config.yaml
dataset: "regions of photos with short descriptions (Visual Genome)"
train_examples: 203450
rotation_deg: 10
momentum: 0.98
gradient_noise: 0.3
batch_size: 256
lr_schedule: "poly"
final_lr_fraction: 0
warmup_steps: 2080
Rows from block 3, named by matrix and row number. Rows with one number belong to one channel. Each number is 50 + 15 x the weight over its row's rms, rounded and kept within 0 to 99. All counts start at 0. After the name is the row's rms in percent of the matrix's.
# convs0: first 3x3 conv (model.mid.1.convs.0.weight, 192x192x3x3), inputs 90-107, a 3x3 kernel for each
# convs1: second 3x3 conv (model.mid.1.convs.1.weight, 192x192x3x3, transposed), outputs 90-107, a 3x3 kernel for each
convs0.49 101:64 47 36 40 50 21 51 53 30 42 23 37 80 54 56 61 50 70 57 65 75 54 54 61 33 54 13 54 57 51 77 70 64 48 53 47 58 60 51 31 37 60 41 69 16 33 63 51 50 34 78 57 35 41 44 43 63 46 27 35 41 41 40 50 32 56 63 44 51 28 44 29 51 59 52 24 37 57 47 48 23 54 60 64 56 41 35 59 60 32 52 43 74 58 43 80 77 96 52 58 40 38 41 34 49 62 34 31 52 49 66 53 64 58 50 77 50 30 63 47 59 70 66 26 46 66 30 54 35 59 65 34 47 67 65 72 64 31 38 62 49 32 57 75 49 52 75 73 39 44 35 45 38 52 66 30 39 75 20 36 43 30
convs0.50 101:52 23 32 58 60 57 48 42 53 42 54 41 43 66 69 63 60 34 31 42 66 83 65 52 51 61 35 81 74 43 55 58 23 60 65 43 60 64 58 36 71 46 36 56 54 41 46 72 61 66 37 58 63 53 57 53 31 63 59 45 77 79 62 55 62 55 36 60 59 81 41 32 32 26 51 42 58 59 50 34 61 57 49 51 71 53 58 63 54 36 38 46 46 36 67 41 74 57 74 80 45 48 71 33 57 59 58 42 33 49 50 51 59 52 44 81 50 53 69 57 27 71 51 41 30 75 67 68 35 26 51 36 47 36 62 52 47 63 51 51 39 53 61 21 42 51 88 39 61 50 52 36 65 52 64 30 23 67 41 32 65 29
convs0.51 098:45 50 40 48 60 69 73 34 67 51 86 55 59 45 43 50 57 40 61 36 53 60 69 25 47 49 36 33 43 35 51 45 44 37 09 59 38 39 43 43 60 36 61 52 40 51 46 36 44 46 79 62 43 47 47 58 48 42 51 47 65 41 90 49 61 59 51 48 84 34 68 64 58 45 48 66 47 51 52 64 30 00 49 77 39 67 39 58 56 43 70 42 52 59 51 39 46 33 29 77 59 47 43 66 46 48 82 51 86 52 43 62 53 49 46 76 45 88 58 70 54 35 41 62 37 47 71 62 46 33 45 48 56 39 36 92 51 43 42 48 61 47 56 43 58 92 59 64 56 21 60 21 52 81 32 43 50 68 40 52 58 40
convs0.52 102:58 52 36 68 71 56 64 49 36 46 48 59 39 33 56 66 28 45 26 14 54 45 58 35 66 22 52 56 41 69 68 39 39 42 60 25 52 58 05 46 48 73 53 19 65 37 29 49 33 70 31 55 27 54 55 68 54 34 68 32 44 66 52 12 48 48 55 17 45 64 38 59 51 27 44 37 42 53 55 37 26 54 53 54 54 57 47 40 63 52 50 42 67 79 57 54 26 41 20 49 41 46 59 59 43 50 74 59 77 63 31 77 33 46 43 43 60 32 81 53 48 00 26 53 30 49 30 43 71 44 40 44 80 49 54 52 54 57 63 57 52 34 54 73 66 46 29 62 41 56 56 28 40 68 69 74 64 60 44 23 50 79
convs0.53 102:36 50 66 43 16 57 40 57 26 49 86 55 65 46 24 64 65 36 45 75 23 50 45 50 42 51 39 35 49 62 27 54 89 50 71 41 69 32 83 51 35 59 89 45 36 43 41 45 44 32 46 68 65 34 71 54 77 49 55 43 50 19 71 40 55 67 49 43 58 31 65 54 54 49 61 41 41 53 25 62 90 53 64 56 45 36 32 39 23 33 82 43 60 50 23 50 40 35 70 52 52 56 56 65 47 28 34 54 45 57 93 41 34 53 50 47 43 55 25 47 57 52 58 58 34 73 50 44 29 60 68 40 50 48 19 16 54 60 44 23 46 34 46 59 66 75 38 22 47 47 47 43 59 47 41 37 73 67 64 24 38 43
convs0.54 101:65 55 48 54 71 39 84 73 61 28 47 60 45 70 49 50 58 41 45 40 58 58 27 71 46 68 58 55 64 58 49 58 34 65 67 57 66 55 57 63 66 70 52 47 78 39 49 63 53 62 39 61 32 53 43 56 29 61 52 45 59 57 46 64 42 63 63 25 36 49 56 59 46 49 53 70 55 49 65 54 48 44 44 38 69 37 38 49 52 76 08 67 46 68 48 60 52 46 42 72 44 22 59 60 80 57 68 57 75 51 71 28 74 90 57 33 39 40 55 45 50 71 54 36 72 56 72 32 35 44 41 39 45 59 67 38 53 54 29 55 75 75 64 67 29 45 52 38 59 71 22 46 23 72 79 61 57 62 48 54 44 63
convs0.55 100:43 84 28 33 62 37 15 53 57 43 16 65 50 35 47 61 43 53 35 33 34 51 54 62 17 27 56 26 71 36 98 60 34 56 56 54 39 56 54 46 42 51 33 35 58 52 84 39 47 48 67 52 74 44 40 55 62 43 19 51 48 67 38 84 52 29 58 58 19 27 36 68 52 67 32 49 19 42 52 27 47 26 51 37 67 71 93 59 52 83 48 75 37 54 66 58 65 71 39 75 55 59 60 18 25 47 47 53 52 44 59 42 40 37 36 63 25 86 78 52 46 40 69 48 43 51 54 47 38 35 59 40 46 42 51 35 45 54 65 77 57 77 55 53 65 49 40 61 57 59 23 33 53 47 80 29 54 66 67 45 49 48
convs0.56 101:53 28 48 10 38 30 46 39 50 58 46 31 32 44 70 42 41 38 42 65 49 11 60 40 42 55 42 53 61 47 62 73 66 60 59 36 79 69 24 69 25 53 09 77 52 41 43 49 41 30 73 57 60 83 55 49 60 52 34 68 42 56 56 68 37 86 54 47 52 35 21 55 70 41 55 78 45 51 60 39 35 73 83 75 42 32 62 26 38 49 26 78 69 47 40 39 49 80 02 64 54 41 48 61 54 21 69 67 47 56 30 63 43 77 30 44 44 37 48 26 38 66 42 51 41 47 35 67 69 39 53 62 49 51 50 33 70 50 42 60 50 59 44 86 30 48 41 46 71 64 48 45 48 40 40 49 62 48 38 19 73 69
convs0.57 098:37 54 37 44 42 39 41 70 56 55 44 44 58 59 69 48 59 54 42 52 61 38 70 72 52 63 55 55 47 38 46 75 47 48 69 77 44 41 59 61 26 27 52 58 51 42 33 57 49 18 39 40 50 44 32 52 58 44 50 61 77 80 52 78 59 47 75 72 27 57 39 43 62 42 51 24 61 48 74 23 62 22 40 23 46 32 30 38 35 45 61 45 63 73 67 46 36 52 49 32 18 48 71 55 15 26 27 43 72 53 44 55 83 50 40 50 58 28 44 37 52 02 71 25 55 25 48 41 55 46 72 49 51 76 46 40 32 56 40 38 27 40 17 75 31 55 44 52 43 46 36 66 23 67 65 69 50 42 43 71 62 54
convs0.58 100:65 13 50 67 48 64 68 45 55 39 49 53 63 73 67 27 67 41 68 29 44 39 50 45 28 83 55 55 47 76 92 41 42 36 63 38 30 74 80 64 43 44 38 40 48 53 54 48 55 35 51 54 45 73 47 40 47 79 30 53 38 53 55 76 50 74 56 52 47 55 54 56 43 56 57 48 49 41 61 47 30 62 48 42 64 45 44 43 50 35 53 57 19 44 60 53 24 65 55 38 35 63 42 62 74 69 50 40 38 58 47 44 77 63 49 61 37 51 24 70 20 55 41 49 80 26 74 43 30 81 47 52 48 42 89 60 28 39 58 49 55 40 43 39 51 45 36 31 32 41 34 60 32 37 36 51 28 30 29 29 60 46
convs0.59 102:60 63 37 64 43 43 63 62 51 33 61 62 48 20 52 64 38 45 57 60 35 43 63 78 34 76 48 55 25 54 49 23 49 44 74 62 55 44 39 46 47 33 44 39 62 51 60 19 81 66 60 36 47 38 57 54 25 49 88 43 53 46 45 31 44 63 43 77 50 30 58 66 28 32 57 52 49 62 39 61 08 52 54 48 56 36 46 58 40 41 76 58 42 56 72 30 51 56 66 59 70 44 46 57 71 37 62 55 21 56 43 57 55 59 58 66 52 40 46 25 74 71 40 50 61 52 65 44 42 53 41 58 51 49 62 50 74 37 41 54 60 50 31 43 50 86 59 88 43 41 29 30 24 55 42 63 78 56 32 15 20 64
convs0.60 100:54 75 76 57 38 76 60 59 62 75 50 82 44 60 65 49 57 60 72 82 23 50 39 53 44 27 62 52 37 67 60 33 56 36 71 47 60 12 49 53 54 55 68 53 50 51 55 53 61 36 49 50 69 37 56 67 46 58 53 30 70 74 56 47 32 59 63 32 51 45 74 39 47 77 35 48 21 92 52 59 48 60 76 35 60 28 40 93 17 50 55 34 35 71 50 62 70 67 74 44 57 50 42 43 38 38 58 54 54 54 60 69 27 59 84 88 62 53 62 68 61 77 39 36 34 21 32 67 42 56 49 51 58 54 59 64 59 60 48 52 33 26 50 48 49 30 23 61 84 57 56 47 48 66 59 53 48 34 63 25 37 42
convs0.61 101:53 57 43 50 37 68 49 41 51 22 58 83 63 52 59 54 63 68 72 37 56 66 44 36 58 34 56 17 40 56 63 45 74 63 25 37 49 66 21 47 56 49 70 79 48 59 59 51 28 64 54 45 34 43 76 50 71 45 29 76 44 67 65 72 51 51 51 37 55 49 50 39 34 29 17 36 62 51 65 69 45 62 76 50 49 61 77 56 49 51 67 21 54 30 41 52 55 46 26 48 35 58 28 77 36 52 61 28 55 80 25 23 42 79 79 26 39 34 64 35 58 42 57 64 99 66 46 26 69 60 14 38 44 38 53 64 44 58 53 54 56 46 53 74 37 49 33 64 45 46 45 68 48 73 43 32 70 43 58 46 20 35
convs0.62 103:54 57 56 45 54 50 28 41 31 57 38 67 67 49 33 54 56 46 31 29 62 74 47 65 64 61 72 62 49 65 50 67 39 38 77 34 53 57 44 32 49 64 43 58 49 52 32 28 68 57 40 60 46 43 51 80 12 61 33 34 45 53 50 47 64 37 53 41 57 44 39 22 43 60 51 43 28 10 17 62 52 36 50 54 42 57 48 46 29 68 43 55 35 73 61 54 66 70 32 24 41 29 52 57 48 37 56 34 66 77 36 52 66 66 33 45 47 29 34 49 43 30 42 52 40 19 31 46 92 61 64 37 27 58 40 43 38 65 65 63 44 50 28 38 70 58 66 40 31 57 53 68 24 47 24 35 36 31 50 52 54 68
convs0.63 101:64 70 56 52 30 30 36 64 39 41 50 51 60 43 64 67 39 43 61 66 16 43 62 54 39 45 42 54 40 53 67 51 44 69 69 76 71 64 43 20 53 40 38 65 65 58 58 61 61 56 61 64 22 57 57 57 29 13 46 60 43 56 47 51 35 38 44 45 87 49 31 48 58 48 42 30 18 21 63 67 85 33 58 34 56 43 74 43 56 47 30 54 50 59 78 62 78 50 60 34 45 43 37 24 73 24 61 71 55 40 38 71 33 28 55 81 41 65 17 26 34 59 45 33 61 52 71 49 16 88 55 49 47 63 61 42 51 46 65 77 52 57 57 73 59 57 61 43 66 33 59 45 67 34 64 56 42 61 44 61 62 52
convs0.64 099:50 33 62 61 66 60 47 54 78 50 48 61 39 50 40 57 56 82 66 30 69 66 65 48 38 51 35 50 59 54 69 36 45 54 41 83 42 59 47 45 62 49 71 28 63 60 39 48 77 51 47 69 23 46 43 20 71 51 53 44 47 39 63 21 56 68 81 46 37 43 54 54 52 33 50 62 62 38 54 51 83 62 39 63 64 71 57 32 19 45 46 50 63 62 23 18 56 86 98 51 44 65 36 42 43 24 62 49 46 41 62 39 34 64 44 74 42 45 76 32 39 77 67 63 46 54 40 54 37 40 22 46 37 33 22 34 34 71 59 43 37 34 48 28 68 41 56 58 53 65 40 28 59 48 38 43 43 29 59 30 57 67
convs0.65 101:58 55 19 30 33 47 59 60 54 58 48 54 81 76 64 69 66 58 52 63 40 43 33 76 39 44 21 65 25 60 33 40 56 53 71 56 57 61 25 75 40 09 45 61 47 29 54 55 37 57 46 32 41 38 46 52 69 45 42 53 55 23 29 74 44 64 44 56 27 39 80 33 38 37 74 43 49 54 56 53 63 54 32 38 34 63 31 56 55 50 70 97 23 43 66 42 47 18 72 48 39 45 43 38 38 67 59 45 43 55 36 65 39 55 57 59 51 66 26 34 51 67 77 58 63 61 60 59 45 35 75 43 55 66 63 48 43 36 49 57 61 39 56 45 39 41 53 39 43 55 47 44 66 37 49 45 26 63 36 61 69 49
convs0.66 101:33 30 69 21 45 54 41 32 60 50 50 38 73 41 40 69 64 65 51 43 37 40 65 48 51 21 50 32 44 28 72 62 60 43 59 54 71 30 30 48 31 31 45 59 56 53 21 75 45 61 42 63 45 43 32 35 50 24 54 25 38 37 62 48 49 72 52 60 16 52 24 41 39 33 68 63 24 46 49 36 37 20 34 55 48 40 35 33 47 32 40 61 36 73 38 40 31 51 45 72 61 61 44 54 55 46 43 25 24 50 58 46 74 42 43 56 28 61 24 15 40 55 65 55 51 83 53 76 63 50 56 77 40 36 57 45 22 44 36 61 11 28 76 33 58 18 38 48 23 48 33 42 59 46 50 56 78 67 37 52 29 56
convs0.67 097:36 67 42 38 69 69 26 42 52 37 51 27 36 62 49 23 50 68 36 27 52 41 54 19 35 70 60 53 41 46 59 48 48 49 24 39 58 30 55 67 45 55 65 44 43 27 54 52 61 51 56 69 53 68 84 26 49 40 53 47 67 58 51 43 63 59 68 40 59 49 38 20 32 46 49 46 53 58 13 25 31 60 45 58 53 57 33 60 35 47 52 68 55 44 70 48 46 57 52 55 53 73 57 57 71 45 57 38 51 50 41 70 61 38 56 38 49 44 50 45 37 54 37 65 27 36 32 53 63 61 55 61 54 37 55 59 29 41 91 66 49 56 39 49 38 47 32 57 40 80 55 57 56 69 56 48 60 74 47 54 30 66
convs0.68 099:33 44 43 73 43 31 26 57 64 61 30 58 48 26 68 50 56 60 75 56 36 40 44 43 47 49 56 64 35 63 51 33 48 74 61 47 50 41 54 59 36 42 63 52 60 59 48 61 60 51 47 58 41 59 29 77 52 35 61 57 51 44 74 32 21 33 43 75 35 43 52 57 67 35 20 52 38 46 45 34 69 42 64 46 56 59 49 58 39 61 34 66 46 49 30 39 60 35 57 32 24 81 78 79 26 58 48 35 39 62 34 44 19 60 48 48 54 42 63 49 28 45 63 65 20 50 41 60 54 31 73 42 46 70 37 72 66 59 51 44 58 23 56 55 52 19 61 31 35 54 39 08 32 51 57 71 42 65 38 27 63 44
convs0.69 100:51 55 57 65 27 49 37 29 55 53 30 71 50 36 37 62 43 56 58 50 45 53 49 59 65 31 73 68 62 41 80 31 68 38 57 67 53 50 24 48 75 52 45 49 60 75 46 60 31 65 59 43 63 44 58 49 43 46 53 69 51 68 53 35 32 58 55 63 52 59 41 57 73 55 55 70 29 28 68 27 26 64 34 46 44 51 53 49 41 52 63 55 34 58 38 53 48 52 56 47 35 34 54 52 35 50 66 37 66 34 67 38 53 35 55 51 69 30 34 36 63 51 56 54 00 71 46 51 58 72 76 59 48 70 48 46 24 36 96 41 43 25 29 66 77 34 65 62 77 72 55 40 56 50 15 43 47 34 65 38 35 34
convs1.49 099:25 42 28 39 35 27 48 63 31 46 50 66 42 35 63 47 36 64 35 57 41 58 51 40 54 56 34 27 46 54 46 71 38 70 44 67 50 51 48 76 84 56 16 44 72 41 76 53 62 66 46 59 61 39 82 46 21 63 44 65 20 40 44 45 51 54 65 49 37 48 72 47 60 43 42 38 28 58 17 50 52 72 60 49 36 54 61 62 66 31 22 56 53 69 50 22 53 62 44 56 32 60 41 47 42 42 98 46 38 53 72 50 26 53 19 23 44 47 32 54 47 63 44 57 43 81 47 60 75 51 39 36 47 37 14 31 52 41 56 54 59 54 57 46 53 40 42 25 59 52 32 61 66 43 44 21 38 53 74 67 27 47
convs1.50 100:33 67 38 31 35 59 32 55 25 50 31 27 48 34 47 35 29 39 34 57 32 55 40 53 70 42 49 30 44 36 56 83 80 41 31 49 62 39 51 54 55 43 27 41 00 57 65 12 65 50 33 46 69 13 35 61 68 53 36 50 38 47 41 41 60 35 27 76 30 14 52 29 70 46 53 27 72 51 56 54 46 66 57 43 44 50 43 64 67 40 43 42 54 40 62 27 41 48 31 49 52 26 54 47 49 29 16 60 47 48 42 55 55 68 35 54 26 52 35 64 30 64 38 27 58 37 34 33 54 54 45 36 45 82 38 60 31 51 56 48 51 56 58 33 34 58 46 49 28 48 76 41 50 77 44 62 05 58 43 20 66 42
convs1.51 103:47 59 52 49 56 18 52 85 41 38 34 42 46 49 19 46 61 54 44 59 27 20 55 54 82 47 61 22 81 54 27 40 64 83 36 68 38 38 50 48 51 67 53 04 55 47 56 59 17 80 48 57 53 39 61 58 43 49 36 57 52 66 55 76 53 70 44 59 71 39 59 36 68 61 65 67 44 37 36 43 57 64 49 62 22 52 58 38 40 64 42 60 41 24 51 64 45 37 43 74 44 41 35 22 61 17 45 27 62 50 53 16 52 63 58 63 61 39 35 41 50 52 55 77 52 60 63 18 43 71 51 58 44 82 51 61 33 47 46 40 08 62 63 19 41 37 64 80 57 62 65 44 45 59 58 44 38 51 34 43 49 54
convs1.52 097:24 84 55 73 82 43 54 47 53 52 57 34 48 26 51 31 42 43 60 46 54 36 45 72 45 52 27 53 74 42 42 65 51 72 66 39 45 34 56 60 65 53 60 53 46 64 47 66 33 79 38 55 35 47 39 78 46 48 67 30 56 67 60 51 38 34 50 45 85 66 66 53 38 47 25 37 36 39 36 15 52 73 39 47 59 31 51 71 44 61 23 12 30 45 56 77 55 57 59 33 57 42 52 39 54 39 52 49 52 58 48 52 51 23 63 40 48 54 23 57 71 52 45 34 78 41 21 65 90 42 50 21 55 25 50 42 49 36 60 60 35 29 51 55 45 60 60 50 57 36 51 42 57 35 42 71 51 51 38 46 59 53
convs1.53 102:62 50 61 42 65 32 70 49 45 48 52 29 67 73 40 46 55 85 50 39 43 45 63 87 52 77 63 23 83 31 43 42 36 63 85 46 44 55 48 55 55 56 39 31 67 48 28 32 47 71 39 40 30 61 57 55 47 68 50 48 46 66 63 28 41 55 65 43 52 24 56 42 30 61 32 73 58 55 54 17 32 54 64 16 56 58 59 51 60 49 61 37 30 49 44 41 44 49 71 30 69 49 21 50 54 46 55 42 46 53 41 53 57 59 41 43 62 52 54 37 58 25 86 33 24 46 60 61 54 41 65 39 55 55 23 77 63 70 29 48 47 39 48 72 48 66 43 64 47 54 36 61 38 55 34 75 44 49 51 53 24 43
convs1.54 096:55 47 47 48 33 52 83 41 26 31 58 41 76 42 48 56 59 50 62 56 23 66 59 33 38 76 69 40 47 22 39 55 57 42 15 59 66 70 56 53 99 52 48 50 57 76 37 54 46 43 60 44 61 28 22 50 62 41 50 71 70 71 43 71 74 51 67 58 55 68 55 42 34 46 40 47 53 43 74 40 40 69 39 38 36 49 58 35 59 66 58 71 38 54 29 34 57 40 55 71 35 59 61 43 48 34 49 52 46 54 30 57 69 33 59 49 54 54 45 64 45 54 26 49 67 31 64 61 39 45 54 62 43 55 27 58 69 68 38 78 54 75 27 59 55 47 73 39 80 58 58 31 56 31 42 49 46 41 40 49 28 81
convs1.55 100:49 37 36 18 63 63 52 43 38 59 38 33 42 50 62 64 36 39 50 36 58 66 60 43 54 73 31 27 56 16 56 68 56 51 49 40 41 61 42 37 55 36 45 67 67 79 69 60 61 58 44 22 14 30 37 33 65 42 62 40 50 98 53 35 38 54 52 56 58 40 53 57 53 52 61 36 79 66 45 69 43 46 65 60 41 51 58 31 60 62 31 32 55 44 34 37 54 73 55 58 37 45 62 45 52 63 53 42 30 66 60 28 50 41 55 57 26 26 43 34 60 41 37 25 28 82 32 55 40 60 20 29 58 74 40 39 72 56 57 57 63 29 38 47 52 53 20 55 70 38 31 50 33 63 63 28 45 37 81 34 43 40
convs1.56 104:47 47 52 45 33 54 54 78 50 48 50 57 31 50 45 64 56 51 27 41 47 66 36 35 58 55 52 40 50 38 42 69 41 53 44 47 40 54 47 79 41 48 63 24 37 49 53 70 39 62 38 32 80 47 67 31 67 32 48 25 61 31 54 58 40 63 57 59 64 49 23 36 67 33 51 35 81 37 82 64 35 48 51 41 48 42 44 70 39 62 50 65 52 64 39 63 12 56 53 41 35 55 25 58 46 66 51 54 43 71 50 59 68 41 43 70 54 59 37 24 45 38 42 55 29 43 62 58 65 36 42 68 61 44 55 50 46 63 47 48 83 49 69 60 59 64 43 57 60 74 51 54 32 57 69 29 61 80 43 34 46 54
convs1.57 099:35 27 52 70 44 52 50 25 47 21 48 37 22 64 50 45 41 31 45 84 75 66 45 56 21 33 39 55 86 48 64 42 54 47 31 68 24 29 68 43 50 40 25 31 73 64 58 30 38 57 78 51 75 41 52 50 42 50 47 44 41 41 52 53 61 56 33 51 45 38 59 61 40 47 79 49 69 45 47 72 53 30 31 34 48 42 50 38 39 67 28 51 60 35 38 49 56 51 73 40 68 60 49 54 46 32 56 44 32 34 72 26 34 33 17 71 49 41 44 76 57 44 60 48 22 65 47 56 84 50 31 53 53 62 51 68 63 44 46 37 61 67 50 35 38 53 41 52 38 64 74 45 59 41 45 37 52 26 58 41 37 39
convs1.58 101:65 43 66 38 38 58 52 44 58 59 51 25 51 59 39 53 32 17 21 57 70 41 53 40 23 55 36 59 50 32 61 61 55 34 43 59 32 34 36 57 62 44 42 46 33 38 39 62 42 29 51 24 65 54 31 56 31 58 66 50 45 63 41 82 55 62 50 35 72 45 44 08 31 50 56 38 52 41 67 55 44 24 61 86 49 15 55 34 76 49 48 58 74 47 41 63 54 61 49 44 45 45 27 25 38 38 41 54 35 60 51 37 43 57 32 56 41 61 66 33 48 45 35 56 40 09 31 40 46 62 25 69 42 61 50 54 40 81 66 61 48 45 67 28 74 40 45 43 54 35 63 16 51 57 57 62 85 14 24 52 60 48
convs1.59 100:85 54 26 54 50 56 29 91 43 43 31 86 43 72 58 51 43 51 51 53 39 51 41 61 60 75 50 47 69 48 60 82 49 33 47 61 38 24 41 34 46 56 53 76 57 71 14 33 60 31 70 63 62 74 25 43 36 37 20 40 42 46 44 40 89 63 59 56 36 50 28 31 68 60 41 67 23 55 59 64 43 12 33 36 58 45 32 52 68 47 50 42 29 45 22 61 63 65 43 48 46 72 42 50 30 41 74 41 53 56 51 57 56 62 72 54 40 65 65 64 45 42 49 39 70 38 32 34 47 48 46 41 79 41 42 31 56 53 47 53 42 46 40 60 32 34 57 45 58 37 55 14 51 43 51 53 47 37 27 35 64 65
convs1.60 100:44 66 72 63 53 45 43 55 33 41 65 27 65 15 38 41 43 38 53 33 42 48 59 41 40 59 65 51 57 48 35 63 41 32 60 43 49 62 54 58 62 49 38 59 35 31 43 43 52 44 69 42 43 71 55 35 56 61 40 61 36 47 15 32 41 56 52 45 55 55 51 36 43 41 67 68 40 28 60 47 82 54 44 34 31 22 44 40 44 33 50 51 54 83 57 40 45 62 41 56 47 47 47 46 14 50 36 67 57 52 55 62 10 82 51 94 25 50 52 60 46 38 37 61 54 44 38 48 34 82 57 70 12 33 44 52 53 54 37 57 63 67 52 11 63 27 44 62 87 64 64 39 62 39 25 44 31 58 54 50 43 65
convs1.61 098:57 31 59 56 41 58 20 59 38 66 58 61 35 25 43 38 84 35 56 74 38 63 39 67 84 71 24 19 69 69 66 64 61 63 39 65 62 38 42 17 41 41 69 47 77 42 50 48 39 60 42 31 35 64 58 56 56 54 47 52 61 61 65 63 47 58 53 73 45 15 79 62 14 76 49 47 28 50 42 74 61 52 73 20 47 46 52 51 45 70 23 55 18 55 63 40 14 33 48 52 40 10 31 61 76 56 49 53 49 65 59 64 45 47 47 63 46 37 41 70 73 48 61 70 72 46 37 52 32 77 40 45 48 52 34 39 50 57 69 63 32 43 61 47 68 40 41 60 32 46 72 37 52 58 44 37 58 53 09 65 50 53
convs1.62 101:51 59 36 56 57 46 52 57 45 57 71 71 76 57 33 53 26 49 53 45 38 62 44 67 28 35 57 40 55 35 24 49 18 65 47 58 65 55 27 33 42 22 60 23 66 73 30 62 54 72 34 56 63 65 50 39 58 39 91 45 71 57 56 54 48 50 37 55 65 62 48 32 54 74 54 46 53 55 25 45 61 28 60 48 63 43 72 60 75 68 51 50 50 79 24 66 46 60 66 59 36 84 78 43 49 33 24 41 17 58 36 63 47 37 59 49 45 21 21 09 55 40 26 61 39 32 35 24 63 54 39 62 40 61 30 24 67 48 39 50 31 39 58 21 73 38 13 62 49 54 72 66 35 61 46 74 42 46 58 56 83 56
convs1.63 099:33 60 49 47 61 52 41 40 51 37 33 25 60 25 33 38 45 83 26 45 53 22 62 61 51 57 39 41 55 21 73 51 58 46 51 48 74 45 46 64 60 67 65 32 39 70 50 56 66 29 81 39 78 46 43 39 50 43 71 61 37 49 57 63 50 58 93 71 38 51 53 57 47 30 51 61 52 26 65 60 40 66 46 53 65 44 47 48 60 77 26 21 50 51 61 42 66 21 26 44 38 69 55 62 48 36 43 51 77 34 61 31 37 51 56 60 36 50 38 70 51 68 56 41 70 41 49 36 30 63 74 73 63 58 76 46 37 46 53 72 61 67 64 47 33 50 41 45 83 78 52 56 52 54 30 24 42 39 51 65 60 50
convs1.64 100:44 57 27 37 51 69 37 46 36 31 56 42 44 87 67 71 39 50 70 50 45 68 77 52 53 76 58 51 33 37 57 46 49 56 54 50 54 65 62 42 75 58 51 36 34 52 46 54 48 59 48 55 61 36 56 30 45 57 71 29 50 82 27 49 40 53 63 42 21 43 51 18 48 29 43 49 54 33 69 37 35 58 39 54 27 64 66 46 31 56 64 32 63 41 17 77 73 59 55 48 44 69 44 61 19 88 41 54 48 50 54 36 81 49 62 63 62 39 54 69 55 43 39 63 59 49 56 46 70 44 61 64 56 48 82 25 60 47 22 22 37 44 44 53 32 83 60 34 52 34 73 81 39 34 50 44 65 45 60 40 39 52
convs1.65 102:78 69 29 46 56 62 55 40 23 52 41 78 38 58 57 86 45 66 47 34 48 57 68 35 23 83 57 49 68 70 74 50 64 45 40 28 46 42 63 52 70 55 46 61 77 31 40 43 28 77 16 65 66 64 58 44 38 67 62 59 44 75 47 68 46 38 60 35 32 50 62 63 38 46 80 41 47 65 60 61 26 51 59 55 29 50 51 44 44 43 28 45 56 47 49 44 51 46 50 56 68 46 66 45 31 46 43 44 63 42 48 49 61 51 50 55 66 28 45 48 38 38 76 62 46 54 54 39 39 50 73 30 72 26 56 35 40 41 57 55 23 73 68 76 69 38 65 20 52 51 27 66 62 39 27 58 44 46 52 55 46 29
convs1.66 101:66 39 55 51 60 54 60 57 67 24 24 50 49 45 45 56 56 37 21 59 70 44 62 30 57 51 44 40 66 34 24 57 66 49 39 51 67 59 42 34 30 50 59 28 61 43 41 65 52 28 55 56 66 31 49 25 53 40 52 50 49 73 34 16 59 41 40 54 38 41 53 18 48 46 44 80 54 55 73 54 79 32 32 43 44 50 66 53 54 62 59 53 50 53 50 43 50 48 07 43 51 42 58 64 59 49 60 55 00 60 63 58 35 62 46 45 49 56 73 47 34 23 54 45 44 55 53 69 09 47 76 33 40 38 37 71 23 55 44 52 52 46 83 66 26 53 39 39 13 50 16 39 68 63 50 57 06 53 34 58 51 79
convs1.67 102:29 58 36 38 34 68 45 46 58 63 33 69 64 53 33 51 72 70 32 46 50 19 57 64 37 55 31 47 79 41 28 53 44 48 33 30 54 48 42 74 52 54 60 46 67 50 85 58 64 53 63 82 59 23 62 57 90 58 27 54 50 44 59 52 61 49 53 48 44 55 51 62 53 40 56 49 62 56 58 51 44 45 21 69 68 55 51 54 43 68 45 43 57 28 51 52 46 33 37 69 50 74 59 66 30 60 63 43 32 68 61 44 64 53 48 63 78 21 63 65 65 37 77 51 66 59 31 55 70 67 58 44 56 41 60 69 59 44 30 34 39 57 28 39 49 34 34 30 62 58 24 39 67 49 44 71 63 55 69 63 52 68
convs1.68 103:33 70 76 31 55 42 35 61 44 47 56 52 71 47 37 51 43 32 63 71 44 70 45 35 38 42 51 25 48 32 74 61 60 61 76 45 46 57 70 51 45 69 58 46 60 44 56 52 33 56 34 58 64 47 57 67 64 69 53 39 28 72 42 51 68 50 49 46 55 46 46 34 64 57 43 56 42 56 50 32 21 62 48 66 36 49 45 39 59 46 59 36 49 56 53 61 70 21 68 66 53 50 37 56 62 59 42 42 60 48 69 67 51 70 26 44 22 61 82 37 28 71 36 54 44 39 56 56 56 46 49 43 11 41 48 57 41 48 20 73 55 56 56 33 61 44 47 61 31 30 33 44 31 47 64 56 52 52 65 49 55 35
convs1.69 101:53 52 45 42 36 94 57 32 27 70 56 42 48 33 30 39 48 67 60 70 65 32 34 53 32 62 38 58 45 79 63 29 68 15 48 52 68 53 47 51 55 07 61 62 34 29 35 43 21 46 74 56 33 27 53 38 61 84 51 08 51 65 37 61 39 52 48 24 24 53 61 27 52 40 59 65 41 56 45 18 68 49 43 64 51 61 53 50 50 58 00 64 51 50 34 34 48 49 00 70 86 65 42 48 79 52 50 57 33 65 73 43 37 73 40 83 56 25 42 49 28 59 43 42 22 36 62 50 46 46 59 44 50 62 76 22 50 65 58 52 53 55 61 74 75 44 71 48 60 36 53 45 45 60 56 61 45 39 25 42 48 44